config.toml
encoder_arch = "quartznet"
train_examples = 15625
gain_aug_db = 6
n_mels = 80
tokenizer = "char"
encoder_channel_attention = "se"
decoder_width = 256
decoder_norm_position = "pre"
decoder_bias = "none"
init = "orthogonal"
lr = 0.0016
steps = 9700
epochs = 39.7
warmup_steps = 480
weight_decay = 0.1
Rows from block 8 of the audio encoder of a small encoder-decoder audio transcriber, named by matrix and row number. Rows with one number belong to one channel. Each number is 128 + 32 x the weight over its row's rms, rounded and kept within 0 to 255. All counts start at 0. After the name is the row's rms in percent of the matrix's.
After each channel's rows are labels from the 100 clips, of 14976, where the channel reaches its highest value: "loudest" is the band of the loudest frequency at the time of the peak. Only what is clearly more common there than usual is listed. The data: read English sentences (LibriTTS-R). In brackets: how many of the 100.
# convs1: first pointwise conv (encoder.blocks.8.convs.1.weight, 192x192x1), inputs 0-191
# convs3: second pointwise conv (encoder.blocks.8.convs.3.weight, 192x192x1, transposed), outputs 0-191

convs1.12 100 [182 131 141 129  89  94  84 144 132   8 138 132  94 118  90  99 134 143 113 175 168 120  98 135 135 164 113  85 164 148 149  99 125 144 145 178  98 148 210 176 164  88 156  94 143 118 151 180  74 148 153 116 185  74 150 139 115 126  89 126 137 106 213 115 167 107 102 129 108  95 100 161 172 181 145 135 118 149  92 136  89 154 147 120  98 135 166 128 142 165 149 106 123 187 145 129 144 142 138 121 127  76 148 169 167 177 105  90 188 158 143 105  73 153  88 167 151 174 147 158 104 167 122  90  77  90 130 139 148 131 116 138 129  90 112 144 135 129 154 114 121  63 198 141  96  81 135 143 122 125 139 165 138  66 122 114 135 113 140 107 160 105 137 131 129 104 170 118 155 127  45 188 128 171 142 116 143  68  76 145 118 122 121 109 106  93  83 128 141 193  97 123]
convs3.12 106 [122 117 116 101 163 133 134 112 135 151 174 142 180 110  90 150  93 193  98 112  68  98 165 120 147 137 120 138 136 123 121  89  99 171 123 169  95 154 142 184 103  90 167 134 109 154 139 151  56  69 116 123  97 140 154 133 118 151 137 137 124 119 126 125 163 202  96 108 172 137 140 148 169 103 201 121  90 140 176 177 155 135 130 140  73 182 185  88 220  78 103 154 153 138 117 108 142 143 120 133 191 135  98 140 106 101 163 157 166 203 155 130 107 178 140 156 120 123 124 144 151 160 100  96 151 194 109  87 165 172 140 130 137 124 149  87 138 146 146 101 120  94 111 166 126 166 150 123 134 123 124  83 216 110  65 171 136 134 156 181 116 112 157 103  78 127  87 144  85 118 107 190 102 167 140 186 127 142 172 106 116  74 113 158 141 107  93 148 119  58 140 137]
loudest: 4000 to 8000 Hz (27)

convs1.119 099 [ 76 176 117 173 152 132 119 154  29 165 172 141 120 157 168 143 109  92  84 110 171 182 108  70 119 145  79 134 127  45 147 118 131 148  78 113  97  86  92 116 175  71 166 164 109  83 134 105 125 122 134 144 188 118 157  88 151 106 147 128 116  74 130 100 142  74  85 122 173  82 176 123  88 126 160 106  91 135  98 138 122 147 160 174 143 122 101 159 144 141 137 123 138 136 125 184 165 160  97 126 198  99  91 160  92  83 115 134  98  37 160 186 120 134 192  98 145  58 108 111  89  99 140 148  88 136 130 128 106 123 143 125 134 117 128 125  78 137  43 177 162 135 123 109 136 164  70 112 102 131 146 154 164 162 126 133 129 158  94 100 148  91 126 108  72 135  95 112 156 171 129 102 142 143 164 143  73 168 158 182 156 140 113 123 142 134 138 127 123 141 138 132]
convs3.119 107 [121 143 150 168 166 139 102 153 132  88 117 180 133 139 133 127 203 169 113 110 109 176 178  64 150 173 168  91 164 116 140  89 162 110 124 160 143 100 144  81 127  85 106 111 158 122 194 123 137  73 158 172  80  88 155 159  78 120 121  89 120  80 120 121 122  47  98 118 116 159  26 183 114 149 142 127 119 160 121 127 125 158  92 143  87 118 129 162 164 111 110 121  65 117 102  56  87 133 148 140 114 125 118 201 122 151 126 184  78 113 129 144 113  92 152 104  68 128 132 122 100 130  99 160  81 106 129 149 102 139 126 146 151 141  54 154 125  53 127 117 126 135 166 147  81 127 114 176 115 121 129 137 113 112  72 136  92  81 133 110 113 143 137  81 124 120 102 129 119 141 124 194 152 102 130 134 129 159 138 164  81 166 105 116  91  77 106  86  96  63 194  92]
loudest: 250 to 500 Hz (37)

convs1.88 102 [140 136 149 126 101 114  91  95 125 119 184 145 127 124 115 138 153 136 125 155 182 121  95 143 125 177 128 111 128 133  80 117 138  90 158  95 196 115 170 104 131  81 123  97  57  75 120 179 115 108 113 175 142 114  87  64 134  76  87 126  70 115 136 134 202 158 133 130  69 151 139 140  90 166 104 118 105 119 121 128 131 137  96 135 109 148 146  60  95 115  90 147 136 230 101 141 141 135 133 101 158 120  71 176 207 105 147 118 112 136 130 112 139 176 124  85 113 135 126 137  61 135 171 162  79 130 193 138 132 150 125  62  74 141 132 127 225 148  93 145 154 136 123 160 114  69 127  95 152 104 133 148  90 114 131 139  85 131 142 129  84 125 135 105 166  74 150  99 111 208  89  77 142 124 149 136 121 109 204 139 152 150  87 107 125  81  88 138 148 134 162 148]
convs3.88 106 [110  90 127 120 143 137  98 121  70 149 131 148  77 124 107 131 154 123 142 161  33 109 127  96 110  88 111 149 120 130  70  30  58  91  88 130 145 152 149 185  95  82  94 124 112 132 113 136 123 140  63 122 154  97  80 139 158 135 115  88  27 115 155 142 103 132  77  85  91 157 108 145 134 142 128 138  55  97 125 166 147  88 134 141 156  92  84  88 163 160  90 143  76  78 128  97 143 140 171 138 144  73 125  62 130 112 128 171 138 131 138 120 105 117 116 127  90  88  72 152 113 116 106 102 114 151 155 151  92  98 113  81  48 155 138  97 161  82  99 112  65 144 118  99 161 116 124 103 178 132 126 118  95  92 159  78 162 142 120 106 102 131 128 124 153 135 119  72 138 115  83 153  86  80 138 114 102  97 146 126 115  96 114 158 165 168 116  48 139 125 113 105]
loudest: 500 to 1000 Hz (33)

convs1.80 105 [190  93 126 137 118 131 109 160 121 120 147 110 190 171 133 161 117 140  72 137  88 143 123  78 164 128  88 167 113  45 124 139  62 156 156 177  87 160  70 109 131 149 140 147 141  81 136  99 124 174 144 144 130 149 166 139  87 171 129 160 143 124 130 121 152 114 169 138 153 147 138  80 152 128 113 108 174 121 152  91 175 124 114 119  99  84 158 113 138 124 105 111 138  89 140 154 107 178 114  73  82 153  91 154  93 107  97 156  95 165 146 105 122 120 210 164 149 149 134 107 103 158  21 157 171 157  95 145 105 123 155 104  76 121 153  78 127 127 142 143 208 133 212 171 139 201 142 144 144 165 129  83 134 103  99 115 147 141 113  90 139 104 112 153 136 148  81 109 104 172 112 148 102 156  62 111 105  62  74 125 144  71  94 142 143 165 126 129 166 169 121 140]
convs3.80 103 [136  97  79 134 141 115 103  51  82 110 118 132 147 102 169 148 114  99 125  93 124 108 152 144  88 127  77 151 150 126 123 118 139 144 107 186 126 159 108 125 124  62  97 121  99 144 110 116 144 112 159 143 147 166 169  60 152 132 127 113 156 165  87 152  86 125 121 136  59 140  96 120  68 108 109 117 178 142 139 115 134 126 116 141 141 125 158 148 157  98 175 161 107 117 114 135  84  76 120 128  61  78 138 105 161 129  71 126  56 114 179 131 112  90 139 166 125 124 138 125  77  89 136  88 140 172 150 148 103 132  74 101 150 177  95  78  81 124  60 151 125 168 167  65 163 130  61 113  81 175 180  72 174 109 149 122 112  84 161  97 152 122  55 103 168  93 113  81 105  94 161 114 132  75 178 149 103 145 126 132 173 122 158 177  98 130  90 118 153  81 136  68]
loudest: 250 to 500 Hz (38)

convs1.121 099 [134  99 133 123 124  67 119 121 173 110 112 133 113 153 107 172 121 161  74 116 152 146 141 141 133  99  78 134  74  92 140 139 156 115  77 140 134 102 140 185 129 124 174 136 156 128  70 184 145 148 112  98 151 148 120 152 186 150 109 120 101 126 143  72  78 153  87 159 120 169 153 178 129 135 123 127 139 133 139  95 169 146  85 122  89 140 133 104  70 135 154  71 143 134  88  92  55 167 117 168 123 143  98 143 138  73 171 148 161  91 112 117 159  89 143 180 131 131  96 130  40 136  74 123 111 156 179 142 125 157 146  89 118  89  53  62  94 187 151 121 175 238 100 162  83  79 127  73 142 109 109 123 126 123 162 124 143  99 146 182  91  92 134 105 139 115 151 130 115 165 112 118  81  96 102 141 133 150 116 134  67  93 169 125 101 109  85 163 144 146 120 193]
convs3.121 097 [176 124 153  95  55 112 183 151 108 118 149  95 143  73 143 106 191  84 131 146 158 166 121  81 128  87 152 137 157 154 167 145 116 194 190 159 169  95 114 107 154 200  67 187 122 161 152 159 169 168  98 108  99  72 125 148  78 152 156  87 159  85 143 171 165 185 121 105 128 126 154 140 153 124 110  89 158 102 120 136 141 134 131 141  88  72 109 102 157 152 105  94 139 168 128 116 149 121  89 143  76  79 138 108 102 156  79 150 205 182 158 156  55 153 142 116 126 153 164 187  91 120 115 119 123 150 130 150 145 132 167 131 127  76 187 151 119 131 170 154 138 147 133 143 108  86 163  99 177 119 117 146  90 155  90 102  87 115 175 135  58  66 101 127  92 143 127 125  77  89 130 175 103 136 125 123 131 121 120  74  94 165 155 122  99 112 128 154  99 133 140 114]
loudest: 250 to 500 Hz (51)

convs1.138 104 [ 90  49 132 128 174 138 154 164 162 137 131 127  82 137 138 181 163 127 125 153 112 129 102 104  20 148 119 152 108  45 148 116 132 173  51 123 136 119 180  83 149 138 133 110 112 100 109 140  78 118 115 138 139 137 143 128 137  92  89 164 116 115 139 167 197 125 189 163 112 104 147 154 193  96 137 144  90 186 161 157 142 104 120 176 116  97 184 186  91 131 108  91 115 147  71 155 132 138 126 112 113 118 126 255 123 106 125 171  89 116 131 118 142 129  95 127 140 164 171 146  84 143 166 131 150 138 150 132 147 116 177 135 108  74 117 154 148 118 135 144 146 157 141 150 130 171  76 157  95 158 101 118 131  34  86 156 152 102  99 122 164 135 106 175 135 132  95 106 112 124 108  95 102 139 193 100 135 143 176  65  92  99 121 130 108  96 147 119 132  96 140 118]
convs3.138 103 [117 124 123  44 150 122 147 150 167 145 109 184 112 121 131 121 207 142 125 138 194 170 186 147 128 170 148 182  91 129 144 136 105 140 128 151 167 116 138  89 148  92 133 142  75 152 136 108 160 166 114 156  99 135 194 143 111 103  56 100  92 201 125 113 130 118  85 127 133 133 133  92 175 124 191 122 112 165 170 124 142 183 131 144 131  78 116 147 224 139 133 111 186 145 187 189 127 145 118 138  64 138 166 128 123 156 133 116 139 140 129 137 133 127 137 102 161 155 140  86 209 133 121 145  72 160 191 146 168 121 121 138  74  78 128 148  93 138 167  92 158 121 146 156 127 103 115  52 110 172 161 120 132 153 145 131 178 140 152 191 201 144 176 158 152 130 125 155 105 165 149 179 150 103 129 166 104  95 138 104 152 103 122 153 146 137 139  90 156 158 122 167]
loudest: 500 to 1000 Hz (33)

convs1.68 101 [ 75 100 111 171 152 164 139 127 118  87 161 171 170 100 142 122 115 125 124 103 139 132 124 141 161 191 174 188  99 157  99  72  87  99 173  94 121 147 100 159 219 132 143 128 166  68 139 149  71 152  71 141 126  88 128  98 139 121 161 125 102  82  68 154  72  65 112 106 149 108 128 155 127 168  99 168 135 131 101 102 124  98 141 175 142 145 134  54 119 112 160 118 120  93 132 157 196 127 103 139 125 176 115 145  78 140 149 134 128 116 144 127  88  92 112  81  96 190 137 127 141 154 202 185  87 106  94 104 110  75 146 130 108 168 100 163 122  83  91 195 140 137 109 143 137 110  85  85 110 127  74  58  82 131 154 189 139 113 107 114 174 107  99 125 164 106  55 132 164 163  89 174 139 146 134 122 127 112 140 143  93 122 110 156  96 149 132 121  94 157 120 157]
convs3.68 097 [105 134 110 116  84 150 124 105 100 185 122  86  76  65 117 123 190  78 125 126 148  56 135 124  69 144 134  87 121 151  98  98 130 165 122 154  78 165 113 122 128 148 164 163 132 131 128  94  79 101 183 149 139 183 145  86 116  81 160  95 118 137 128  97 184 134 125 126 143 125 128 119 135 123 114 149  60 130 159 140 107  80 137  81 124 137 114 127 118 127  98 145 123 140 149  49  95 109 141 158 105 106  64 129 118  99 157 129  97  62 180 117 172 177 155  92 118  80  69 151 132 142  90 124  99 125 121 149 103 111  83  79 145  50 177 118 170 123 170 120 100 151  86 139 104  92 147 110 180 107 176  72  64 118 138 133  62 152 125 104 158 163 116 129  93 158 129 102 143  81 111  82 131  99 126  80 123 133  28  89 162 106 113 117 135  91  72 114  91 147 104 116]
loudest: 250 to 500 Hz (34); 500 to 1000 Hz (33)

convs1.107 095 [108 182  94 162  99 155 120 138 119 142 162 186 125 109 101 145 122 112 115 111  89 155 106 118 116 181 135  92 249 172 103 124 124 133 102 167 129  87  89 129 145 103 143  77 122 193 124 100  79 149 129 127 165  93 118  87 121 130 102  81 144 188 161 168 181 132 157 133 139  74 168 137  74 153  82 135 149 145 183 166 193 149 143 147 161  94 130 127 117 125 115 136 159 124 184  95 153 142 122  96 104 101  72 151 107 136 134 142 175 177 135 126  98 187  95 136 132 206 142 120 121 104 140 196 157  71 100 123  96 126 173 151 153 157 126 172 119 152 100 122 157  88 113 150 100 112 145 115 161 134 107 102 125 138 137 136 141 100 121 108 209 137 185 154 130  45 146  98 108 124  77 187 126  88 105 102 140  90 158 106 123 132  96  87  67 123  87 115 163 101 141  84]
convs3.107 100 [103 167 142 113 117  58 126  92 116 150  90 121 118 162 189 127 146 153 165 128 162 156  80 135 129  97 150 158 155 132 157 130 135 116 124 115 140 169  99 105 123  43 103 108 125 155 100 134 130 158 126 144 162 148  95 116 130  83 134 105 115 100 157 144 148  94 155 155 112 195 134 151 166 139 118 104 152 104  89 124 105 102 134 130  74 124  90 186 111 174 134 137 171 142 139  68  90 117 108 107 102 143 116  89 117 166  38  82  79  59 151  99 132 124 141 186 149 137 105 184 148  64  77 184 119  62 164 124 121  91 139 128  82 203  49  54 126 144  65  99 173  93 131 117 125 131 146  91 115 116 129 150 132 116 126 156 139 157 152 136 134 103 155 123  86 125 144  80 117 112 145 126 102 157 151  79 132  60 100  79  60  87 108 124 197 143 168 120 134  96 125 120]
loudest: 2000 to 4000 Hz (33)

convs1.18 103 [ 96 132 125 157 146 102  92 140  85  40 158 172 124 170 110 175 150 107 112 122 165 111  99 134 166 160 151  55 135 169 110  94 159 129 131  52 158 119 133 153 154 111 152  99 190 130  99 131 115  90 135 174 134 133 111 149 135 102 121  97  92 164  88 120 161 154  97 122  70 160  92 114 106 203 101 161 116 112  86 151 136 145 112 117 110 113 170 119  81  64 159 110 127 139  70 172 157 106  52 109 120  89 165 167 159  79 150  85  80 167 111 187 115 153  88 141 138 110 111 118 105 150 105  87 141 119 135 124 148 107  90 166 115 105 174 108 112 134 160 128 120 125  72 151 143  93 125 152  83 172 193 137  92 127 116 158 179 119 134 166 106 105 167 161 147 147 141 151 147 152  88 149 168 143 177 195  99  39  94 107 125 123 153 150 145 118 109 191 152  95 171 162]
convs3.18 100 [124 130 141 117 113 107  93 119 150 147 100 107  97 143 132 133 115 102 157 149 139 150 120 152 102 135 185 159 159 142 130 109 130 136 101 158 139 130 149 166 101 124 112 139 138 125 105 108 113 160 111 122 106 130 116 154 145  76 126  79 123 148 118 128  96 168 140 115 220 136 191 157  48 193  96 129  92 109 125  90 123 166  74 100 139 165  57 145  84 167 108 124 104 135  16 111 119 142 144 152 182 153 158  80  99 117  99 128 162 177 136 101 150 112 100 149 112  97  69 148 166 166 126  94 160 119  93 107  71 146  83 199  75 145 164 132 152 131 114 166 133 154 130  96 167  42 137  84 102 144 132 129 169  88 130  94 128  46 185 118 104 120 116  85 133  95  92 125  82 145  62 130 155 113 124 123 110 132  89  79 205 145  92 162 156 109  69 124 165 124 110  98]
loudest: 2000 to 4000 Hz (25)

convs1.36 105 [ 86  90 146 129 117 133 110 125  97 153 105  95 114  73 139 140  76 172 148 131 150 158 120 107 130 164 144 112 113 159  65 152  85 110 113 115 149  93 148 109 156 117 148  87 148 141 104 148  96 119  92 129 131 139 106  85 111 149  93 127  91 120 115  72 182 103 120 135 154 117 105 148 135 126 106  97  42 141  48 170  98 139 149 121 156 101 173 158  53 106 132 126 111 146 128 106  71 201 125 191 221 117 142 122 146  60 121 146 152 135 128 121  83 150 112 124 206 172  98 166 103 115 134 117 140 126 144 107  79 132 131 135 132 132 130  54  43 121 145 144 139 126 129 164 163 111 131 165 137 152 121 121 136 129 137  79  97 122 114 116 186 149 164 179 135 136 137 100 203 202 114 171  81  75 107  69 169 123 121  87 125 137  86 119 153 165 104 102 109  99 104  49]
convs3.36 106 [124 121 140 130 164 130 136 100 145 123 149 163  36 136 169 121  93 112 127 125 168 158 144 153 187 104 127 134 162 214 116  97  48 123 116 112  95 106 144  74 114 160 135 129 160 135 104 152 142 149 103 100 188 109 127 116  93  65 177 108 117 152 112  95 108 125 126 145 151  77  75 117 145 110 121 133 130 139 144 114 161 149 135  79 145  96 112 169 145 129 133 192 129  93  88 119 129 100 140 124 185 115  67 115 116  98 168  56 121 143 100  94 103 191 140 112 136 127  96 112 132 199 131 143 113 111 212 136 144 149  97 149 131 132 110 114 186 113  92 128 116 138  90  91  94 114 103 116  91 162 197 123 180 134 180  76 107 185 115  65 128 180 140 181 100 146 123 122  85  99  53 124 115  51  94 118 133 116 131 148 121 107  79 140  69 143 126 179  99 176 145 128]
loudest: 500 to 1000 Hz (27)

convs1.167 097 [130  93 173 104 172  91 112 121 130 124  87 147  85  95 136 151 118 220 127 136 118 145  91 168  88 122 118 115  85 102 114 140 130 153  89 114  77 148 119 112 145  77 150 117  92 119 133 151 136 118 163 153 111 126 123 134 141 145 107 171 107 157 106 172 142 136 107  89 129  89 169 166 139  98 180 225 126 208 200 127 126  91 104 125 133 172 108  91 112   6 113 122 123 134 105 156 138 167 143 110 128 139 105  97 132 123 147 125 120  96 162  94 162 118 141 173  92 201 115 181 135 164  38 103 120  80 133  93 183  84 148 184 133  97 183 145 131 129 112 125 100 128 114 110 107 135 100 106 113  69  90 144 176 195 153 177 109 114 161 161 106 172  92 123 155 144  94 137  95  99 122  96 109 170 116 148 108 146 129 119 152 184 143 123 130 144  57 164 117 158 120 112]
convs3.167 099 [ 91 143 129 150  85 173  91 149 122 116 118 144 145 158 168 126 132 139  98 149  83 164 153  92 193 117 144 186 145 163 149 136 162 112 193 177  83  96 101 122 107 173 159 183 174 131 162 127 156 168  86 138 140 156 112  91  99 109 132 141 105 160 123 161 166 133 156 121 137 140 111 112 181 123 163  82 112 144 151 106  98 133 135 128 157 149 111 117 198 114 115 137 148 104 105 135 122  71 106 115  83 149 104 161 123 110 167 188  94  99 134 164 139 115 135 106 145 153 126 132 113 157 188 107 111 140 122 127 141 141 151  78 131 119 164 202 162 156 100 139 190 147 156 166 159 144 105 118  57 186 132 173 183 138 123  53 129 114  73 132 156 178 138 140 145 184 110  67 158 184  99 143 134 157 197 100 131 217 141 127 161  65 144 172 176 114  84  94 181 172 129 132]
loudest: 250 to 500 Hz (51)

convs1.171 105 [123  36 116 148  91 128 169 140 139  92 194 140 107 143 134 186 151 144 127 118 160  93 166 191 102 180 147 157 166 108 122 150 144 114 136  72  93 164 150  95 103  80 158 136  97 130 119  90 137 170 140 119 124 141 180 166 124 137 119  97 180 135 164 111  95 132 199 100 185 141 101  47  83 111 141 179  51 144 150 132  69 121 109 107 109 175  85 146  99 131 137 141 161 107  81 161 109 121 182 122 176  89 113  84 127 132 173 164 114 115 106 129 121 127  91 145 167 146 160 115 124  51 130  90 160 142 174 181 155  97 188 154 148 128 105 130  89 117 129 130 107 111 117  94 155 138  61 106 110 128  68 100 122 131 137 143 138 154 173 189 154 166 154 111 169 165 118 128 118 144 111 102 130 171  81 130 151  84 136 144 103 141  80 159 172 117 115  64  85 128  97 163]
convs3.171 108 [142 141  96 132 108  92 126  85 131 111  87  68 137 166  70  80 162  97 137 130 136 190 142 104 146 146 115  91  74 107 169 120 120 142 107 118 144 132  81 118 137 112 106 109  89 147 172 105  57 130  96 114  99  92  46 117  48 142 173  77  92 101 128 156  95 140 112 107 125 145 137 109 143 146 103 181 100  25 144  82 147 129  98 186  69 102 136 156 147  58  92 102 144  62 167 116  90 108 136 139 103 122  93 119 178 129  78 180 106 129 160 107  84 177  92  99 157 121 114 131 100 123 103 155  71  90 148 109  93  84  92  71 170 142 116 168 143 104  90 141 121  91 138 124 140 120 105  85 158  94  93 119 132  92 147 140 107 124 112  87 127  72 147 123 161 120 140 100 160 142 154 175 149 121 108 121 187 188  99 106 103 107  83 141 124 149 150 153 154 121  76 167]
loudest: 250 to 500 Hz (46)

convs1.111 097 [112  58 116 132 154 103 164 128 121 138 161  87 139 123 140 128 217 102 124 160 160 139 132  86 154 128 150 163 116 152 119  89  97 169 124 125 192 124 128 134 126 132  53 146 121  68 100 190 157 120  95 127 127  91 141 145  94 108 199 161 182 133  82  87 133 111 137 113 117 137  78 126 170 161 122 102  71 140 130 173  99 132 152  96 151  73  61  83 140 135  91 154 159 142 114 156 134 176 117 118 136  85  97  85 121 125 204 189  46 132 136 184 138 152 146 120 122 138  90  96 146 162 109 145  83 157 110  86 155 121 144  66 148 114  70 159 163 120 163 139 137 128 166 145 161 132 187 115 106  71 127  84 159 128 127 112 133 133 173 156  73 138 148 179 141 202 128 154 110 181  96 142 157 139 149 166 121 105 128  76 174 168 149  96 118  91 125 124 121 161 110 171]
convs3.111 099 [147 132  92 121 150  48 115 101 139 134 110 140  59 113 162 137 122 165 139 116  86 154 149 129 139 137 173 118  86 146 147  66 187 106  76 202 133 125 164 155 105 149 105 150 123  81 119  74 147 141 131  93 145 204 130 117 137 109 110 144 107 121 141  90 182 147 130 146 167 177 158 123  92 146 122 134 176 188  87  81 156  88 160 161 142  63 115 198 171 178 130 150 156 136  90 134 124 105  98 146 129 164 199 134 132 135 114 152 105 134  87 114 171 132 122 138 171 112 122  64 152 197  65 130  53 127 125 128 152 103 130  70 140 169 157 107 106  84 164 132 120 131 125 104 163 127 120 107 106  92 200 101  84 173 132  94 115 118 153  66  68 119 183 124 108 168 110  73  99  96 134 121  85 124 126 153 104 136 124 175 147 128 104 159 124 188 148 115 144 120  97 102]
loudest: 500 to 1000 Hz (27)

convs1.146 099 [139 149 107  74 148  92 106 145 158 129 143 126 141 123 117 143 120  94 145 141 144 174 149  82 113 169  98 158 145 132 157 132 114 172 135 110 140 148 121 148 133 107 122 139 118 206  83 192 127 171  98 168 115 181 161 163  92 138 109 145 149  65 138 167  51  86  74 117 170 124 134 146  70  70 166  84 122  86  93 114 153 126  98 130 157 131 114 143 117 117  77 134 151 117 124 136  81 112 132 178  97 118 156 157 107  71  82 144 145 131 148  89 107 148  90 101 133 192 141 114 166 116 133 148 133 120 131 152 129  78 107  93 113  51  95 104  58  39 110 163 154 115  53 164 117 145 105 105 124 160 107 158  93 119 117  99  75  88  98 173  81 136 172 181  66 142 111 113 127  89 152 144 159 152 111 117 113 130  67 192 153 167  98 144  94  85 156 150 118 164 140 187]
convs3.146 101 [ 86 135 106 115 223 185 104 158 158 128 128 181 110  93  63 127 124 108 102  73 102  87 150 139  74 132 141 122 136 107 149 142 121  68  57 125 162 108 145 144  52 130 123 140 143  92 133 125 114 103  50 143 119 150 111 116 115 143 121 138  31 140 152  61 101  43  67 119  99 134  99 135 170 127 121 166 125 173 144 147 151 111 134 149 107 111 172 144 183 170 122  38 131 198 140 122 125 140  99 148 116 137 150 137 149 124  88 152 128 175 140 107 157  82 105 164 156 127 125 100 129 158 174 149 156 124 125 138 165  75 104 109 145 137  73 107 155 115 133 116 166 175  90 132 125  81 127 103  42 104  98 153 111  90 126 149 120  94 179 143 124 121 156  79  89 153 115 116 163 133 137 187 106 163 144 143 121 131 146  98  87 106 153 123 154 120 112 130  79  73  94 142]
loudest: 500 to 1000 Hz (39)

convs1.58 096 [151 137 131 122 114 158 115 118 180 164 183 145 150 148 113 124  88  93 131  73 109 142 159  69  79 184  87 176  92 107 124  95 120  86 114 159 154 135 132 197 159 154 165 103  98 104 108 160 104 120 149 122 149 145 147 122  26 143  61 107 111 173 129 136  94 140 146 216 125 145 102 144  91  91  69  94 141 160 138 140 163 139 182 120  90  61 160 194 152 148 114  91 104  89 129 101 120 122 161 126 145 149 133 139 107 106 183 121 106 175 136 186 126  74 107  86 147 127 115 113  82 135  84  97  92 125 108 167 120 138 152 147 128  96  84  80 100  90 148 146 179 151  83 120  93 113 139  99 168 116 139 161  90 112 124 132 198 157  89 181 103 101 131 162 120  90 148 152 155 144  70 116 195  62 144 124 110 104 126 117 101 117  93 140 140  53 116 131 142 123 109 160]
convs3.58 098 [136 115  71 123 120 146  96  97 176 112 119 115 120 121 169 141 123 110 175 139 113 102 161 166 106  80 148 162  83  61 130  67 213 167  78 139 131 102 115  68 110 117  62 163 126 100  58 108  87 104 132 148  61 140 145 167  82 148 137 205  98 101  89 133 134 114  90  92 112 116  90 157 126 111 160 108 142 102 133 103 126 160 148 113 101 152 105 115 103 135  91 136  94 132 194 117 110 125  85 106 109 169 122 102  79  69 181 129 137 101  95  82 186 118 142 128 134 121 106 116 133 134 155 130  92  88  46 103 115  92 157 131 144 168 131  84 113 155 108 130 162 133 130 100 115 165 194 170 140 150 132 124 136  94 106 133  86 143 166 101  88 111  75  86  85 106 136  69 137 106 137 109  61 123 138 164  73 140 123  95  86 151 107  92 144  98 129  88  51 127 137  77]
loudest: 500 to 1000 Hz (31)

convs1.174 096 [199 142 116  91 118 147 145 120 128 196 144 106 153  95 105 109 162  92 109 160 161 114 132  71 182  94 104 116  85 158  99 106 133 141 104 127 163 108  97 169 167 156 122 114 135 107 203 174 125 125 132 129 155 160 164 152 106 155 150  95 131 142 132 135 176 181 171 121 130  99 102 124 107  81 123 111 144 160 154  68  99  74  93 109  56 118 157 191 138 108 133  94 150 154 144  49 153 107  19 103  47  89  58 176 109 109 126 149 149  95 152 125  94 152 104 102 159 133  76 137 141 133 113 130  76 124  84 126 166  93  94  99 141 139  76 155 136 160 121 123 152 151 110 109 143 195 129 123 101 125 135 182  81 156 116 107 162 153  69 122 122 109 123 135 144  92 144 139  94 113  94 116 138 174  81 171 161 211 110 143 107 126 117 164 110 183 119 133  89 111 116 119]
convs3.174 093 [ 84 123  61 181 133  71 148 154 129 146 101 175 157 115 138 143 182 205  65 151  76 146  75 140 150 131 105  73 160  95  95 120  94 113 111 105 169 171 147  95 160 171 194  58  87 134 152 151  98 161 154 120 137 132 163  92 114 114 125 121  94 147 180 115  61 173 106 138 182  89 131 130 132 118 169 105 158 163 145 181 145 189 123 146 107 107 121 151 133 139 139 123 131 163 147  78 160 117  92 105 139 128 164 139 143 157 139  83 251 124 150 163  96 106 126 143 123 109 122 156 109  69 124 113 116 104 144 213 172 187 155 117 122 168 121 100 177 121 143 136 160 102  77 122 116  95 124 128 140 108 106 162 149 174 109 209  76 115 124 116 147 108 115 122 132 125  82 125 114 106 197 103  97 137 160 103 149 128 121  95 125 153 119 127 160 138 136  80 150 130 139 138]
loudest: 2000 to 4000 Hz (36)